A small image captioner, trained from scratch.
Model: 9.91M parameters, 64-pixel images, encoder arch convmixer, encoder norm batchnorm, encoder activation relu6, encoder patch size 4, encoder depths [18], encoder widths [128], decoder width 256, decoder layers 8, decoder norm rmsnorm, decoder activation swiglu.
Rows from block 2 of the image encoder of a small image captioner, named by matrix and row number. Each number is 500 + 25 x the weight over its row's rms, rounded and kept within 0 to 999. All counts start at 0. Numbers have three digits each.
After each channel's rows are labels from the 100 images, of 14976, where the channel reaches its highest value: "patch colour" is the nearest of a few named colours to the mean colour under the peak. Only what is clearly more common there than usual is listed. The data: regions of photos with short descriptions (Visual Genome).
# pw: pointwise conv (encoder.blocks.2.pw.weight, 128x128x1x1), inputs 0-127

pw.126:524512541505498501464544482500516536469576474525482515530477516474500484521519499554489463512487498513506508524501488466450543460504479491498475491489467524501491513501521462520494488504493508472529473551515500514528547443517519528491491511503480504519470526521517549504531485497496544499513538506545473499465510506495526523534490530472496480509500492509485507492462499474434482457496
patch colour: white

pw.26:513544525520485506528489492475490473524472542491504458499488506483480446524535504472510528490484533498526527545518443492531479495504536494507495464492488525491539500556536491538478515523504480445497504526456532532530493519501488512493490539495513570535487492500453485516495494512548505482509497497466489535560494479537514490504514498492504467520512500494476495501495513475455492465532
patch colour: orange

pw.20:514476520474511490522487479493476457538488521488478464492476513466465480541487528515516549480454504513538485527498499498533453482551479482482507517492526531447504461523488500514490492488498485477551500469483535527473508490506462518518498532508510473489526498495487484483517476494505510491492467460538470478449445470548522476510493518471476494464480505538511524541505477460545499513502
patch colour: brown

pw.14:552511489479476497546489533506480519459457498505522481524523495521457508534478524543531509481489499506483509477487584468512478487534530501496488494478545464507523513492504427494469533493518501497496501546507508491457512459498498483488489528505466485537525529513500494503458508515495490477461499485473500498539479465487469499480494513439460478512499525510512500516513500461474453514490
patch colour: brown

pw.98:496503491487489489515497459497489472509449499485508506512504488498447502484551480481481480518481527487487471462521502503482514481478518545505490545522465472529530497495537508478512505511464515485490523519451505488505535540482489518483548478502508471453463478494574463475490479548515476523526505503462504528484503472516526480456543483495534485494564502473506485494506480482485445475499
patch colour: green

pw.60:497479481484515485523529526506478483521509503479520496472548466461478516488482487496548502517510503442524475449466503544461519550488473510499505517468482521463468515508505474476554553499543520478484500495483467483490554489513496475479485468485501490487457473492482514530490485535559508486489482491521514496464469474470507459500503504523475493471554463504547481503519509511508509482518
patch colour: brown

pw.76:529520477501507486580468523497518507555456473505526509530499490467521470505462492508550487499495518467444517490477492481435504532489527517500516526528488477505496480514531500532487467520498488530502480499518506508512506480512461447471493502524504475497513484509468494488493523529502506509496489496457508493499462506464515502510443498520450470531531477522510490470486446503497481445465
patch colour: black; red

pw.24:464490465489455479481540506528466536507506499451513489492577519492490495451452501513544483477503485477541498502499513454478474476515496471512489483441506489456543529489473461477496516470516500495497512517530500536498496507514511495448485513499536493502479452525470516532516545486494544524540457481504494479501514523475476492467509510522514537530515480491495497505470498526478485488511
patch colour: black

pw.117:534506513470509507499488508488531501515538552489490518487478532527542498472508499484508499511467482476510505540510508482545510499496527466534535522463471522493466497511511508555495545507478461533469527494492500501520490491482506555497481512507533478519475473506526508518491482523556482490552549549512496526524533477544485486457479442454500523511501508486512533487521468546507517484505
patch colour: orange

pw.11:527510532506507485554506512514506501472478519476499515522517505511490548496530533487500539499456458468512480516500521471471474503476467481481488503486500519504509493508463529470527497461483461475494500565495507499435542494491522515545529482461515483478480526463517497520514548521476526496519517547534463505457512515445450490537494515523493507494491499503492507465465492495549483517483
patch colour: brown

pw.37:471478522513476542504455496472506482514534494480531508488509497481505464471454541489553460491478496511518472502475513500502525497456475529503502499530500483483480538486504430487475505487467520508488476479476489496538454540506508529484456511525518475506503483546487509542522487462499512487513493503490501501563493505542491477507441535487514508496438518471505476513523538488487498533534
patch colour: blue; white

pw.12:502503514496490490539488476478532464506459483494465438483499500470512460524506488492464513474520494493511509508471533484522472538476503491534534497484467529517517555496483482562482514524548563476492514463529519482475485489479509485499501501498496505526473502488502462483510492538515489462463445506448534480504525500530496464509501475496509534502506513490452511491493475504512498443450
patch colour: yellow

pw.7:472486502464483491459494493531516531492534479487441528549487536505527464484505487510520510551511479528482498533500503541455496505506454451550507535474461527476521527500520463539485505490515501516533482486482470479474481486524492551487491518501521489486490488497520475495518490469552497493524470483472522479465498488540460518505484508479434470480506530515492528481519485515504474472506
patch colour: pink

pw.13:494544489507493483476505531482500552506516511513518489484491488516537517513518518481531480486455492449498494477510479503499441532513472471542519507490550459496486525533505505516464498453524521527502479482468483510447482458478432513534505499498488494476481437491498506510453504501483454491496481491494514478519483470522551473486473491484480468536512506488481538496508505486459477477539
patch colour: blue

pw.84:522498519513500504501494519508499522506441471495475526498490550541523480468523448537507511514474504513516462458473556481503512503502502491495476491519510518478546517455466470493487506517485500487535506519483523482484465469498546540487508495525503482467522483449480490429480548504481493488494505512483487515507482519472492535498465500506506487578499511537508479469541471536523505526483
patch colour: brown

pw.85:472523496473498483507474465478503523492460514519472444506501532496481506495467523564527517525488544492507484488483501487542511505486488463456509476486475509491496492535486502506516513493492507504482494495527507486466475474476477492508579492487491486500488514489473465474469489495479477499554523506497484462532509540536525545499562481517493461518477434470481556502538516518511489489478
patch colour: grey

pw.111:476503521515529476488514491495484515454476528491567473464464511522480514492522504497519504459476492490562517543507534502539512501500524528495512485467487454446490527476480452471501500525489515566457513502501501492475526501504482495519498505534500451527484512499509473519461501475490509492497468496539542460466452490499485465463522468469467531499496502516502491476519472492538511489518
patch colour: orange

pw.18:544498501483499495475490473534497515550466477470480505511507493480492482470471464496460489531492517517485538455487473537498473478502497509513488474492478492508494483453482484539465489496496496535533492513451491496517496499497450495483545467505516488505525525514525499512515508521507462549516496498453504453570546489523477481489499507543498508531522484532465533470441482511470511533531
patch colour: brown

pw.31:558480466526507497515525466475478488513487513469507519546496514512486500457491474504484498495496494509525469490471532473448451490502553467510505519481543484491499501482501509512521523471465496479521499522525480443502524486487483502457521468547481486502508504551459521475464491454485477492450499444502475481483505468450492563477474519489471514523511488516519508495492479486507487518475
patch colour: brown

pw.63:515514517567485520483471488452527506504493473493504503506484510543532492531453497502482555485485487481513514512495488491478503505473447497551486458489514505473474514535454489489448454483503511530489452467492460515488503513507524553501470511495532480489511499463495482498518523482510501470503503486569465524481455530515513480511470532460492521481459528486517506474508518509514466516477
patch colour: grey

pw.125:517487517482499473463495502486541506486527539493478509495505514513538524489531538449508543494540502506483533496552485445518568501505500489477513487501544496517510474495520482486480492495492517482497525460509482544487495473494431500450471546554496532528474524440491500515475477542528516485467488508519510534499514532526494486521486486527477516483516511500527529489535478494499516490520
patch colour: yellow; orange

pw.80:480479463506508492455556511508523508539468500491569488480529502546481480513515496518522510512445500496522476463536544550496510521480497519483516503492492536471491481487513473502484525485451452525523473498534510509495485531491508477510473506496476523490479501503475497486489483543480511503485464479509542514512493491508497468500443503497498516549520467461482444472483497502487460439511
patch colour: blue

pw.104:525490501536486521490499464493496478473463516496514538514487518518512510492538530450507476547528517511511505484505515479503486496509532428491469501552525491507500505497513475494494516530493506530507530514498484470547490493580473528532478493460478505543510521510497501474547539517514505482486521519489471503492494491539526516532555573469511505518523507484517474512469533488506467463520
patch colour: red

pw.28:427509505487519528526492586460502504466514502468518517490480520524482518514469531489479515505493480512493481485502519517503519487502459509482493496481527521451451518476515511464482466479512461523462494467559489460523512499511510508460505537542515547492534499568464526509494488493545501488481498480476493453527495503489482485491507503495456492478496494483494502515502514498484496554499
patch colour: blue

pw.17:505485509485491506584430499480477486489510493493471470462498513496456468534510521503525564504489497473525545498465482487491499505500514513517472517516534521516533507525501484515487473518514485513536499498519485512515522503506512487490473493512527498477476508438473554518530524486537533491504529512517472504484478490492480494454507523506452487447511494496457515507471460506569494532506
patch colour: brown; black

pw.41:510476534499444508465462525511493527511527489497503521509492502545519534494501535476476478472521545517473515547477467556465538494453527488468487524477542501505495516545520490506488482514506516504487497526465484457493485444499511474450483519451455484480489489495467524476496544476465503489519506479492491484495467490529517506509529519497506506468548504485465490464531491474497478473527
patch colour: green

pw.115:544497500472517495504509503505492488506495462511563499515474558500498488534512504509526467500495476499547491548505515472526487504519487456520511476485516474482506477531489447510501489496489518508482520469497497525494485490497477471528495531479466520501444465516487450519496498589491518529510473519465490484474530459497501497472442496502485537532451520503474466482544486499501529517482
patch colour: orange

pw.113:456512513510488509505497474484538487501553504458471500508493501483540487505496496512530475530472492540476509484512505547471492470482527509505531524532544489493462482494519490511468505523462523542473492449490468490477460478508463516508485480474468492531485493515471468474457540478516484470501487476514500515472460509488467516467520565481506497521515531463510526486514439451498496465506
patch colour: yellow

pw.52:545476460545507475552505514491478463459496474487510492475525494502520519472521476468507535478469504520495508471503492474500511509489499512480495539508489483455495499451483453507476456511469497449511495471526436432519544507488503499482506446472506487495483497478520482485481516493452498513484493519468516495485518466492475510518513535475505478492504486495482475536473519533494480570501
patch colour: brown

pw.89:467512484473479483490508535507493510490513502491536457477464502511505477476521458489482491508495515486530510493500568501446503477557499506498511544489474519498540501538501530514484506512464460495551497580493509476502487518526518502483459518519472466512518441504487539509509485519501472444501519486530485492533477484455533508460500504476506504484498495489524546484479510471533519476483
patch colour: red

pw.55:534501487504486480498512509485479507485512517478443536489482555506574482502503490519501463457520503514552476505515443507560484464494518510499506494525469484478511519469467519497522506544489483544499505464484497500498507491526487488543457507508458486523457538488506488514542492454491490451488516490442481532501487472514495467511455533476504500494507514488517515491467486505538486483507
patch colour: orange

pw.48:483440510496481419500462496511479469471507515544492507476515517521488495485538512495456486486515492471496482477530499497494484484469451526476473509520516499492481524507485483507464522483497454517492492538493490523524540504484491516446489491499501452485501513549506472485521479472528546493484479487529473510445492493461505499530495475511469496523559543470501500496553484469505538477505
patch colour: white; pink

pw.77:501505531496545495463485507497508510534496560425499457499529498480496526484466556535484505488505512461531515497474471522492521521521468477500510462516497464441491504491482517465443511477483551484487499522529516525472542473463472465498481541472504510513481506528486501514511488516455486481523530530515494497450527505495517498516469497520515496515498516476527527474471510523459491488502
patch colour: blue

pw.46:572462507503536456512561510521517511448505459518513523481473510520526470470497497472499487500497516563512488486474523458501537500498516474502508473513523505471535493461464510524469507466502541515494529469514499500518499538478532499502495542467460486504498527490461461463518510474501497507505498504517477509497524489503469486487515521507456518520533538515507504505534560490447493513505
patch colour: blue

pw.114:474547473494488518507494491474489550477569517529488498530457505541488468528490469497507481549519532453516510481503531524459488443500524512471517534516480482503477571470462542495476499542485473509519499504465496511497499505535489499462513464520490532540506451514516508527469499478489498485511531504496467505518494530500477454534482494495493513470526530502478523509501494488496504467501
patch colour: white

pw.27:471485473454508484567478486488526500522484482511506459473521507557488523505521501495522530500459532499539493489494486464546474514503488488458514513462492482481495477482486502451564480518490503521530501504475490554468474467502497527489511481547509475497545512458524513448530476491508477522479518507519481466458515485492515512479498542486540534495447506500484508499487472488521480497489
patch colour: brown