A small image captioner, trained from scratch: 64-pixel images.
Rows from block 6 of the image encoder of a small image captioner, named by matrix and row number. Each number is 128 + 24 x the weight over its row's rms, rounded and kept within 0 to 255. All counts start at 0.
After each channel's rows are labels from the 100 images, of 14976, where the channel reaches its highest value: "colour at peak" is the nearest of a few named colours to the mean colour under the peak. Only what is clearly more common there than usual is listed. The data: regions of photos with short descriptions (Visual Genome).
# pw: pointwise conv (encoder.blocks.6.pw.weight, 128x128x1x1), inputs 0-127

pw.121 [115  82 123 148 190 137 117 144  88  97  90 149 131  98 159  85 134 130 128 144 110  84 123 150 130 129 109 125 140 197 127 146 158 151  98 119 148 113 133  92 197  77 132  96 151 161 110 101 117 140 127 146  96 132 121 143  88 123 108 143 145 162 117 116 106 141 109 129 124 132 149 145 105 128 114 104 157 110 172 129 106 137 123 110 106  88  92 129 168 129 122 118 117 164  93 162 115 108 120 126 127 112 127 164 123 135 138  83  98 139 157 106 156 126 149 128  97 151 143 150 113 115 126 124 109  90 128 146]
colour at peak: white; cyan

pw.60 [107 102 133 124 101 104 110 108 122 123 102 100 146 152 109 117 131 153 160 105 126 141 128 146 135 168  95 114 113 107 130 131 100 138 117  76 150 139 123  96  98 125 119  99 135 131  85 104 151 156 148 129 157 126 135 161  93 120 119  94 133 133  75 172  99 135  98 128 115 140 109 101 102 121 104 148 114 113 100 145 104 137 129 127 142  83  89 114 144  95 163 164 111 120  73 174 105  90 153 134  82 189 144 146 171 170 148 104 165 107 131 164 142 139 108 136 111 148 126 118 121 143 110 137 112 142 117 104]
colour at peak: green

pw.122 [127 143 123 172 156 154 117 142 125 179  93 110 123 121 108 170 109 115 128 108 143 157 124 136 115 142  80 138 148 152 158 149 121 123 142 140 133 134 113  96  95 125 121 169  90 127 120 122 160 120 125 116 107 188 110 119 103 129 162 144 119 195 120 129 124 175 160 151  92 142  90 106 106 131 116  87  66 139 130 144 128 127 151 101  97 143 129 108 149 126 104 126 143 129 103  70 101 125 122 101 115 127 111 154 127 129 137  98 104  85 148 108 111 139 115 191 158 137 158 133 136 139 164 130 133 138 123  96]
colour at peak: white

pw.17 [109 112 121 104 147 130 107  95  93 108 119 107 153 126 144 108 118  94 116 133 112 172 135 133 124 106 148 156  92 116 102 125 126 139 144 123 115 114  99  83 109 112 122 145 107 105  73 130 152 166 119 133 178 149 128 109  88 139 102 138 118 132  89 151 123 127 106 122 105 131 102 126 151  99 106 117 114 141 112 147 123 161 141 138 106  83 119 144 125 202 104 156 140  98 143 148  98 134 133 112 130 103  95 134 119  89 118 120 153 124 155 158 144 122 143 107 108 170 169 135 222 148 148  87 136 131 127 141]
colour at peak: pink

pw.108 [135  81 132 132 101 180 117 138 116 110 105 121 148 135 116 129  73 148 113 152 139 131 135 112 150 152 132 148 121  98  92 115  77 105 158 145 136 105 170 141  76 136 115 132 108 107  76 124 115 111 126 116 161 179 115 115 151 124 139 140 140 143 107 123 116 108  88 138 117 143 138 108 140 130 108 112 119 146 136 134 121 130 102 128 181 138 117 131 170  74 102 140 124 128 139 137 132 105 115 128 121 148 140 139  71 195 153 150 119  96 146 149 112 172 182 122 123 115 120 186  99 155 119 123 107 145 123 104]
colour at peak: pink; white

pw.23 [173 102 137 158  93 184 116 124 122 114 111 102 131 135  78 172 108 139 137 125 163 121 130 117 127 141 131 142 112 101 148 140 138 123  96  86 135 128 142 114 111 161 146 198 122 144 108 121 125 122 183 102 147 149 104 159 146 161 147 122 125 122 125 104 124 152 130 159 134 117 162 128 112  80 113  81  94 115 116 140 155  94 161 139  99 115  93 168 155  69 103 143  95 143 112 124 146 134 135 158  97 114 124 137 140 110 149  97 114 117 121 127 143  99 165 135 161 122 158 124 126 118  94 133  95 133  99 101]
colour at peak: white

pw.13 [160 134 167 107 129 105 144 151 149 108 136 117 138 155 140 122 114 109 128  92 188 117 107 117 129 134 133  91 154 125 141 153 148 130 162 111 131 131  90  76 119 153  91 107 116 164 112 106 119 139  73 126 159 112 136 139 133 158 147 113 128 108 116 150  81 121 147 126 137 128 125 101 150  81 102 143 131 157 121 145 130 155 135 137 134 117 102  89 123 168 102 125 110 143  89  67 107  99 126  80 140 145 122 123 131  71  95  75 120 128 114 140 113 127 153 114 105  93 105  99  93 140 134 112 107 164  96  99]
colour at peak: orange

pw.49 [123 148  87  81 109 164 152 126 159 124 107 146 121  91 111 131 107 128 124 163 111 142 184 101  91 101 112 108 178  87 110 125 128 150 106 190 144 130 105 144  91 105  81  99 138 135 153 132 152 162 136 171 148 116 126 150 137 109 139 160 134 132 103 153 105  99 119 150 136 132 113 161  75 165 141 133 160 162 116 164 144 128 105 136 112 169 131 121 160 137 144 120 169 164 135 140 139 183 119 132 133 141  91 116  98 158 128 118 145 122 150 131 127 131 132 127  95 113 141 119 133  91 145 100 134 140 108 141]
colour at peak: black

pw.69 [107 126 109 134 112 129 145 134 118 102 108 125  85 126 113  81 136 135  87 115 135 120 124 163 108 172 125 121 139 119 140 138 116 134 102 138 110 101 121  94 110  89 131  96 112 108 112 129 152 104 122  98 130 117 121 185 146  98 114 149 149 129 123 103 151 126 186  91 113  88  96  99  87 146 123 156  99 137 153 167 169  95 121 119 135 116 119  90 103 111 137 129 185  99 138 144 127 174 161 115 138 101 123 118 107 137  85 111 136 133 130 139 107  75 195 106 146 132 130  95 128 115 121 114  91 136 112  91]
colour at peak: pink

pw.56 [157 128 103 124 129 109 105 145 123  90 116 120  96 146  91  95 137 137 103  94 185 136  98  83 119 110 147 101 124 113 116 127 121  97 136 132 100  84  85  92 112 138  83 114  99 142 143 101 101 120 143 168 128 143 118 118 146 135 158  90 135  99  88 109 152 178 136 118 123 150 117 146 148 132 177  71 160 155 138 136 120 118 166 143 101 108  69 142 149 106 119 138 104  99 143 109 119 143 130 109 114 115 158 135 137 155  93 151 136 161 114 145 130 110 107 136 106 100 129 153 116 158 168 140 126 135 116  89]
colour at peak: brown

pw.123 [152 124 110 150 143 112 116 134 137 140 135 113  73 156 108 127 117 124 158 150 159 103 180 151 138 142  92 136  84 148 159 157 165  92 112 137 118 162 141 124  85 153 118 102 124 115  83 158 131 106 157 162 116 126 133 124 130 130 131 142 132  87  97 180 112 145 156 146 114 124 113 126  77 114 131 159  97 109 113 151 134 172 142 125 147 135 136 142 155 161 124 161  96 126 132 140 133 188 144 122 105 138 138 145 144 143  72 134 104 164  75 106  95 143 137 129 137 130 126 144 110 142 123 153  66 138 121 122]
colour at peak: green

pw.99 [116 119 100 163 142 126 186  96 162 135 116  94 116 120  85 166 106 115 114 114 115 139  86 110 100  96 142 104 141  96 155  93  93 142  98 123  82 131 136 107 124 126 161 127 136 111 156 180 147 132 119  89 179 101 114  88  97 157 138 125 158 128 129 146 137 108 131 101 101 118 162 138 156 148  93 159 139 153  98 118 121 137 138 138 154 139 160 136 117 130  75 115 115 113 152 119 104 153 147 130 111 108 101 121  84 129 138 165 128 102  72  81 132 130 106 151 114 116 139 139 133 108 101 120 121  98 110 144]
colour at peak: black

pw.96 [143 124 139 145 117 115  96 107  87 109 160 112 150 127 128  97 108 105 110 141 145  98 125 123 106 114 168 102 132 146 116  94 128 135  86 138  91 166 138  92 131 121 143 117 145  92 137 160 128 142 126 129 111 113 122  79 109  64 165 103 157  53 112 131 122 131 119 109 136 106 114 109 150 167 118 136  98 115 150 139 140 198 108 130 134 134 106 140 143 135 123  98 133 128 119 129 147 121 125  93 152  91 140  98 126 135 131 132  86 151 125 141 141 150  97 119 174 128 174 180 167 126 139 153 156 133 173 126]
colour at peak: brown

pw.40 [ 75 149 115 117 152 131 152  99 104 108 114  96 134 126 109 133 154 107 112  73 154 109 104  91 124  86 106 119  71 131 134 119 124 126 129 132 123 108 138  94 135 147 117 102 114 140 119 111 135 134 114 141 132 123 134 128 112 142  91 117 141 182 184  93 170 117 131 139 122 131  71 124 127 154 153 138 155 116 129 126  92 111 112 162 171 103 153 133 124 101 155  70 125 171 133 123 175 155 108 111 115 118 153 134  96 145 113 161 120 100 117 161 169 127 143 122 129 119 167  99 109  83 129 120 119  93 116  98]
colour at peak: brown

pw.115 [120 146 114 110 115 124 140 105  88 122 151 139 118 117 149 130 123 133 115 107 157 129 164 164 194 128 155 100 139 130 130 143 146 108 104  85 133 143 166 152 158 151 105 125 128  95 137 146 125 116 136 206 140 118 122 156 114  94 175 115 126 152 131 114 163 137 147 130 123 134 117 140 119 137 128  80 157 167 121 180 147 140 167 142 171 143  83 131 126  85 161 106 146 163 126 109 135  81 139 166 128  66 137 132 158 129 174  90 125 149 110 144 133 105 105 151 144 120 127 126 132 141 109 142 111 138 141 137]
colour at peak: orange

pw.102 [173 170 128 146  85  90 114 171 141 118  81 115  92 112 128 108 151 112 136 144 122 102 180 138 151 144 142 149 108 185 165 150 113 149 126 142  98 137 143  95 119  99 129 112 113 152 163 151 173 164 131 140 158 117 158 148 131 151 132 126 142 139 130 105 117 138 191 126 146 115 148 107 136 182 166 101  92 111 133 156 132 140 108 114  99 139 117 129 170 122  83 111 129 161 118 107 100 134 159 129 100 145 110 110 114 108 129 153 120 124 140 167 125 104 170 133 143 148 126 162 141 135 131 145 105 135 121 168]
colour at peak: brown

pw.47 [106 114 146 106 119 109 131 155 132 125  78 108  92  85 107 140 119 198 165 144 168 152 147  91 151 106 129 113 139 124 185 104 129 165 137 124 117 139 106 117 126 127 113 107 134 128 156 135 130 114 105 145 154 149 100 130  92 111 121 112 135 108  99 140 146 113 168 103 145 135 100 135 125 140 143  85 130 151 114  80  68 172  98 168 111 137 111 132 117 135 101 139 106 111 176 131 116 148 133 153 172 161 134 149 131 174 134 166 120 152 135 113 137 102 107 100 122  97 121 135 140 106 125 131  95 113  91  98]
colour at peak: black

pw.5 [181 124 162 147  99 140 144 121 117 136 104 139 123 142 151 177 182 135 103 157  95  97  94 132 160 113 149 123 143  98 122 145 123 155 126 132 131  86 144 103 117 144 175 112 148 137 126 114 116 113 107 118 103 120 118 128 159 144 121 156 123 103 168 122 109 143 109 115 121 114 192 129 148 162 150 125 140 110 102 104 194 111 122  74 131  89 145  94 135  75 139 130 112 138 163 167 119 115 155 123 115 116  76 117 178 135 133 132 116 112 106 111  99 145 134 118 103 161 143 104 102 122 166 139 114 139 113 137]
colour at peak: black

pw.72 [149 122 119 133 146 143 148 119 165 158 142 135 154 148 154 174  80 101 132 159 119 142 136 106 124 141 118 117 134  98 105 110 114 123 119 141 184  91 109  88  88 126 138 162 100 113 112 122 101 181 106 119 124 118  97 105 101 160 124 111 153 135 121 138 139 159 158 158 148 152 111  70 106  95 112 145 145 135 137 149 147 159 119 123 156 125 124 124 148 154 171 151 144 128 144 132  95 119 126 163 101 131 124 113  95 127  97 104 140 115 155 170 136 179 152  68 115 129 167  92 148 160 115 104 137 142 160 140]
colour at peak: pink

pw.27 [172  98 142 162 141 159 140 138 100 150 125 116 121 111 139 112  77 144 122  73  87 108 150 109 136 122 150 129 142  90 189 171 107  97 117 124 157 109  90 103  81 110 188 116 103 145  86 119 141 121 128 104  76 114 157 161 147 133 161 136 134 121 105 114 165 130 138 114 127 139 108 123 146 104 135  93 151 154 125 126 104 113 103 110 144 100 121 130 123 137 113 141 152  96 124 139 116 130 110 168 127 141 104 168 145 167 114 104 148 113 151  97 123 116 151 156 125 174 110 126 112 112 149 148 118  87 150 116]
colour at peak: pink

pw.30 [160  99  90 127 151 175 116 142 103  92 129 147 164 108 121 121 144 111 118 152 127 115 101 137 113 149 110  97  95 123 173 129 160 136 100 139 113 103 128 144 141 106 133 155 106 129 132 140 150 159 141 117 139 196 101 136 173 159 137  97 106 124  72 123 135 133 181 132 102 180 127  85 118 131 100 133 114 157 104 109 107 124 127 143 146 100 143 139 121 130 138  86 131 159 128 105 116  99 126 150 104 147  78 127 117 164  82  89 104 118 143 167 145 130 170 136 169 117 121 126 114 154 148 124 120  89 125 117]
colour at peak: white

pw.110 [106 125 121 142  94 140 153 147  94 118  76  97 190 173 143 124 152 132 151  99 135 131 149 112  88 123 118 128 121 124 110 145 105 126 103 147 134 119 132 122 144 139 178 104 173 162 111 144 119 142 149 151 132  95 144 128 148 104 135 106 146 156 117 136 161 137  98 135 137 119 128  94 128  85 102 159 142  98 122 158 106 126 118 128 145 152  79 135 130 133 111 125 154 108 118 147 141 146 155  66  92 155 110 112 229 129 145 142 118 118 119 117 133  99 104 163 114 107  95 130 136 134 131 138 147 151 118  95]
colour at peak: brown

pw.124 [133 103 196 109 118 125 101 150 162 122  83 130  94 116 136 130 155 121 101 111 135 161 160  92  83 120  74 101 151 123 143  92 146 123  85  99  75 120 114 117 102  97 120 106 154 179 143 138 182 145 114 124 143 102 115  77 126 127 124 146 122 124  93 122 136 102  98 129 161 123 113 137 134 128 141 128 154 121 129 133 133 125 112 115 168 101 127 160 110 135 109 136 108 130 173 118 147 104 130 131  90  96 162 151  87 122 132 153  89 111  96 114 129 148 150 138 121 124 119 152 159 124  88 158 125 100 118 156]
colour at peak: black