From a checkpoint of a small image captioner: encoder widths [128], 203450 training examples.
Rows from block 7 of the image encoder of a small image captioner, named by matrix and row number. Each number is 500 + 40 x the weight over its row's rms, rounded and kept within 0 to 999. All counts start at 0. Numbers have three digits each. After the name is the row's rms in percent of the matrix's.
After each channel's rows are labels from the 100 images, of 14976, where the channel reaches its highest value: "peak at" is the part of the image that holds the peak. Only what is clearly more common there than usual is listed. The data: regions of photos with short descriptions (Visual Genome). In brackets: how many of the 100.
# pw: pointwise conv (encoder.blocks.7.pw.weight, 128x128x1x1), inputs 64-127

pw.107 100:560555444485435496512488498522595465500505558528548518440536475399532496535551562441492430523423496528411417495511493509476517536486498508551510448519530502451430486542540510463486539516468524
peak at: middle left (31)

pw.41 104:465589482451543500497449440451444540525467548463484522477508520467501503490625561523517457530527468491445448506473450522449545522480509548508537545544469456451460548497507558530466441516527474
peak at: bottom centre (51)

pw.28 101:497524468464445544579515456458513431482563399479555506558467461400494502448505479552496481535558505477536489481552508482522531454502593526514471496530515451457559477461538458473416489513513513
peak at: top left (31)

pw.35 100:554530546555521423482545490493514555486571481472484532529513485505526490563523523526519464498503505466470457448501451510504552484503538494494479490587482447526518483462478503521506442508522519
peak at: centre (32)

pw.83 106:475527495514530476555471488548555517440511491469543520477502578467517453590477466436514519421556547511459460467482490492499577536462554531525492450439529520497522545514572460460582463547533467
peak at: top left (26)

pw.101 102:550479440501482594598490432484492485501508487540487480456510452465473516431469575501512479515565426534495572532437557494493494562501506519522593479486562454429525554494496453537521457584474470
peak at: bottom left (25); top left (25)

pw.8 088:453508461416562539450521537486577519505449548512578511462500581467549426595456520466527476538480556430460492515488494438521490541536480581478486459492515511494521460514532461438506504553533479
peak at: top left (28)

pw.44 099:530473511461517490560503507524506525473460487452428516518497565505480516452501503526471479453548593567530473515552469428510528467479563465488439527485476515480483574429548489497484536495575475
peak at: top centre (33)

pw.66 107:585476494480513466495539545525448531531466571513438487476530509472466496521517577461537546473498447489543561537560494493501451476550579448447468496466449537479468451499509481490508415566530459
peak at: top right (38); top left (29)

pw.9 101:493493562467498516522509499510515579440448493531421519485480489469494468457498430579519488516501432491515516546488551502541430516573598473475500507474478529448456490506469526520447485521558531
peak at: top centre (40)

pw.92 101:470504520499413508465535501506508488519457476512560434531410526502507483477506541544535514533521500602492532505470554532458536469552585457522525509490475458686520457510496471508491539524487523
peak at: top centre (38); top left (30)

pw.110 101:547464561475473483499544487486473555489428533470524540524506474542492492487488472513585491516465529579454456517479451481556511580425422537489490500429557485517513458494498476450471500522483507
peak at: bottom centre (31)

pw.39 098:591482541600473462505436557472520473508518380517517496537471418476572503489461509495448540464498488473461477509460455479498497545504489564511498505563554530483491494499457500521473529484484423
peak at: top left (28)

pw.99 106:492510479525472509469447571522494519428533505433519515516507518542466568529528502548509466553461447490551473494435424519502637499500442541453474529488450561578575487483506467483495441494488558
peak at: top centre (31)

pw.123 100:511508476508476474442497452556509455555572474474481512433457479464423460486477506557551563514490562588444502505402550518510461404573441472488577496420455462548569517507553471493498472608534537
peak at: top centre (49); top left (25)

pw.111 099:442475456559466507504428496540561489463446474515518541514544474488500457490475516498487481531519611461469494523530473489518526495495473548456530403451510503520480513470471483487559519541427486
peak at: centre (33)

pw.40 101:487471451512472533524564493508515454454469539482521473481432518515486541486571498500459526552488474468524483514561503567481485644433558536501546466498475526446499453560527536513536515493517584
peak at: top left (25)

pw.100 108:487577484484491524511570480537486446523494501471470454529534508584506521493496461464488442430448532517544473487545590546510494391533501461464487442533483509603487513477481489450491531539485494
peak at: top right (33); top left (32)

pw.119 094:541471459454507549539549557459446464518505519527505528569449485555499619450544488507499499514501505533554512409498561463584504498495492482529483453517528478489526536462515521522575521536570548
peak at: top left (28)

pw.115 100:494395492469566426457497460488475530465551525468501462516538538485507488509574576470583476506486465539459433515469507535463508563466507445482572529454493539550529538543424512515522443482541454
peak at: bottom centre (44)

pw.103 103:547473469548472542460492451475470513517463474477547499489482531467541592463589519488568595435487516504522533452527575486574446462511506562484480451472573496509529521531494486454436474489428476
peak at: centre (32)

pw.29 097:438467433444529442558502468540457519451559512524498480456530441485492487481477465475483553508465545533515517522478497464436509470550509502446485421554504490439509468464522519508551567498442557
peak at: top right (31); top left (28)

pw.31 098:533550472475493533500510534474435463432482570524473558506511514530452575433464526503483510431528425514534542463512504500527524464531468450494504498488483495469516554518452463486518547544499469
peak at: top left (25)

pw.56 098:496515603532466509464570542516536434461451511443484569529538528501460481445534488507549488488522502533532454431464508466524518428511488519525445439522521445565502455445552427509537449469523508
peak at: top centre (28)

pw.51 107:558464490516495517523424511399488453507562469515483510438540553451520460545480594478499498469494474538533442528424442485525466457499409496603462452566492509468500492525447490478517456605474479
peak at: top left (27)

pw.69 105:499503420517463473530506501461513470462560510472516468492531527484467469569485523488411576543542577464502472584519480438508492481537484481494452542469520516507453479465521487454467450531487547
peak at: top right (28)

pw.90 101:446451507496515555511539554504470486527465495481492457472455487501493532427478521491522513533500510425478544472521484465529511561485474497512500542502478497496496517462507430516437496469476529
peak at: top centre (32)

pw.46 104:538553527462464523437468509480424474441491476519528523481531515581468551513560521516553518507530448505474493560576497462529573478447495543508527520478540443460438460430515495496483486486482452
peak at: centre (36)

pw.80 094:414539514521464470481460489514567535540529455538541582520516504496508561514471505521473541560453465478488496514499539469474492475515456440592456538523467578487536575475494504385544497485501468
peak at: centre (40)

pw.76 093:453471513541461418584464478515433485479529448524531517517547518536547488480498489522549436476517480497590501536493542439481580579487495494511510513490546512518441498482464483469463451552486469
peak at: centre (37)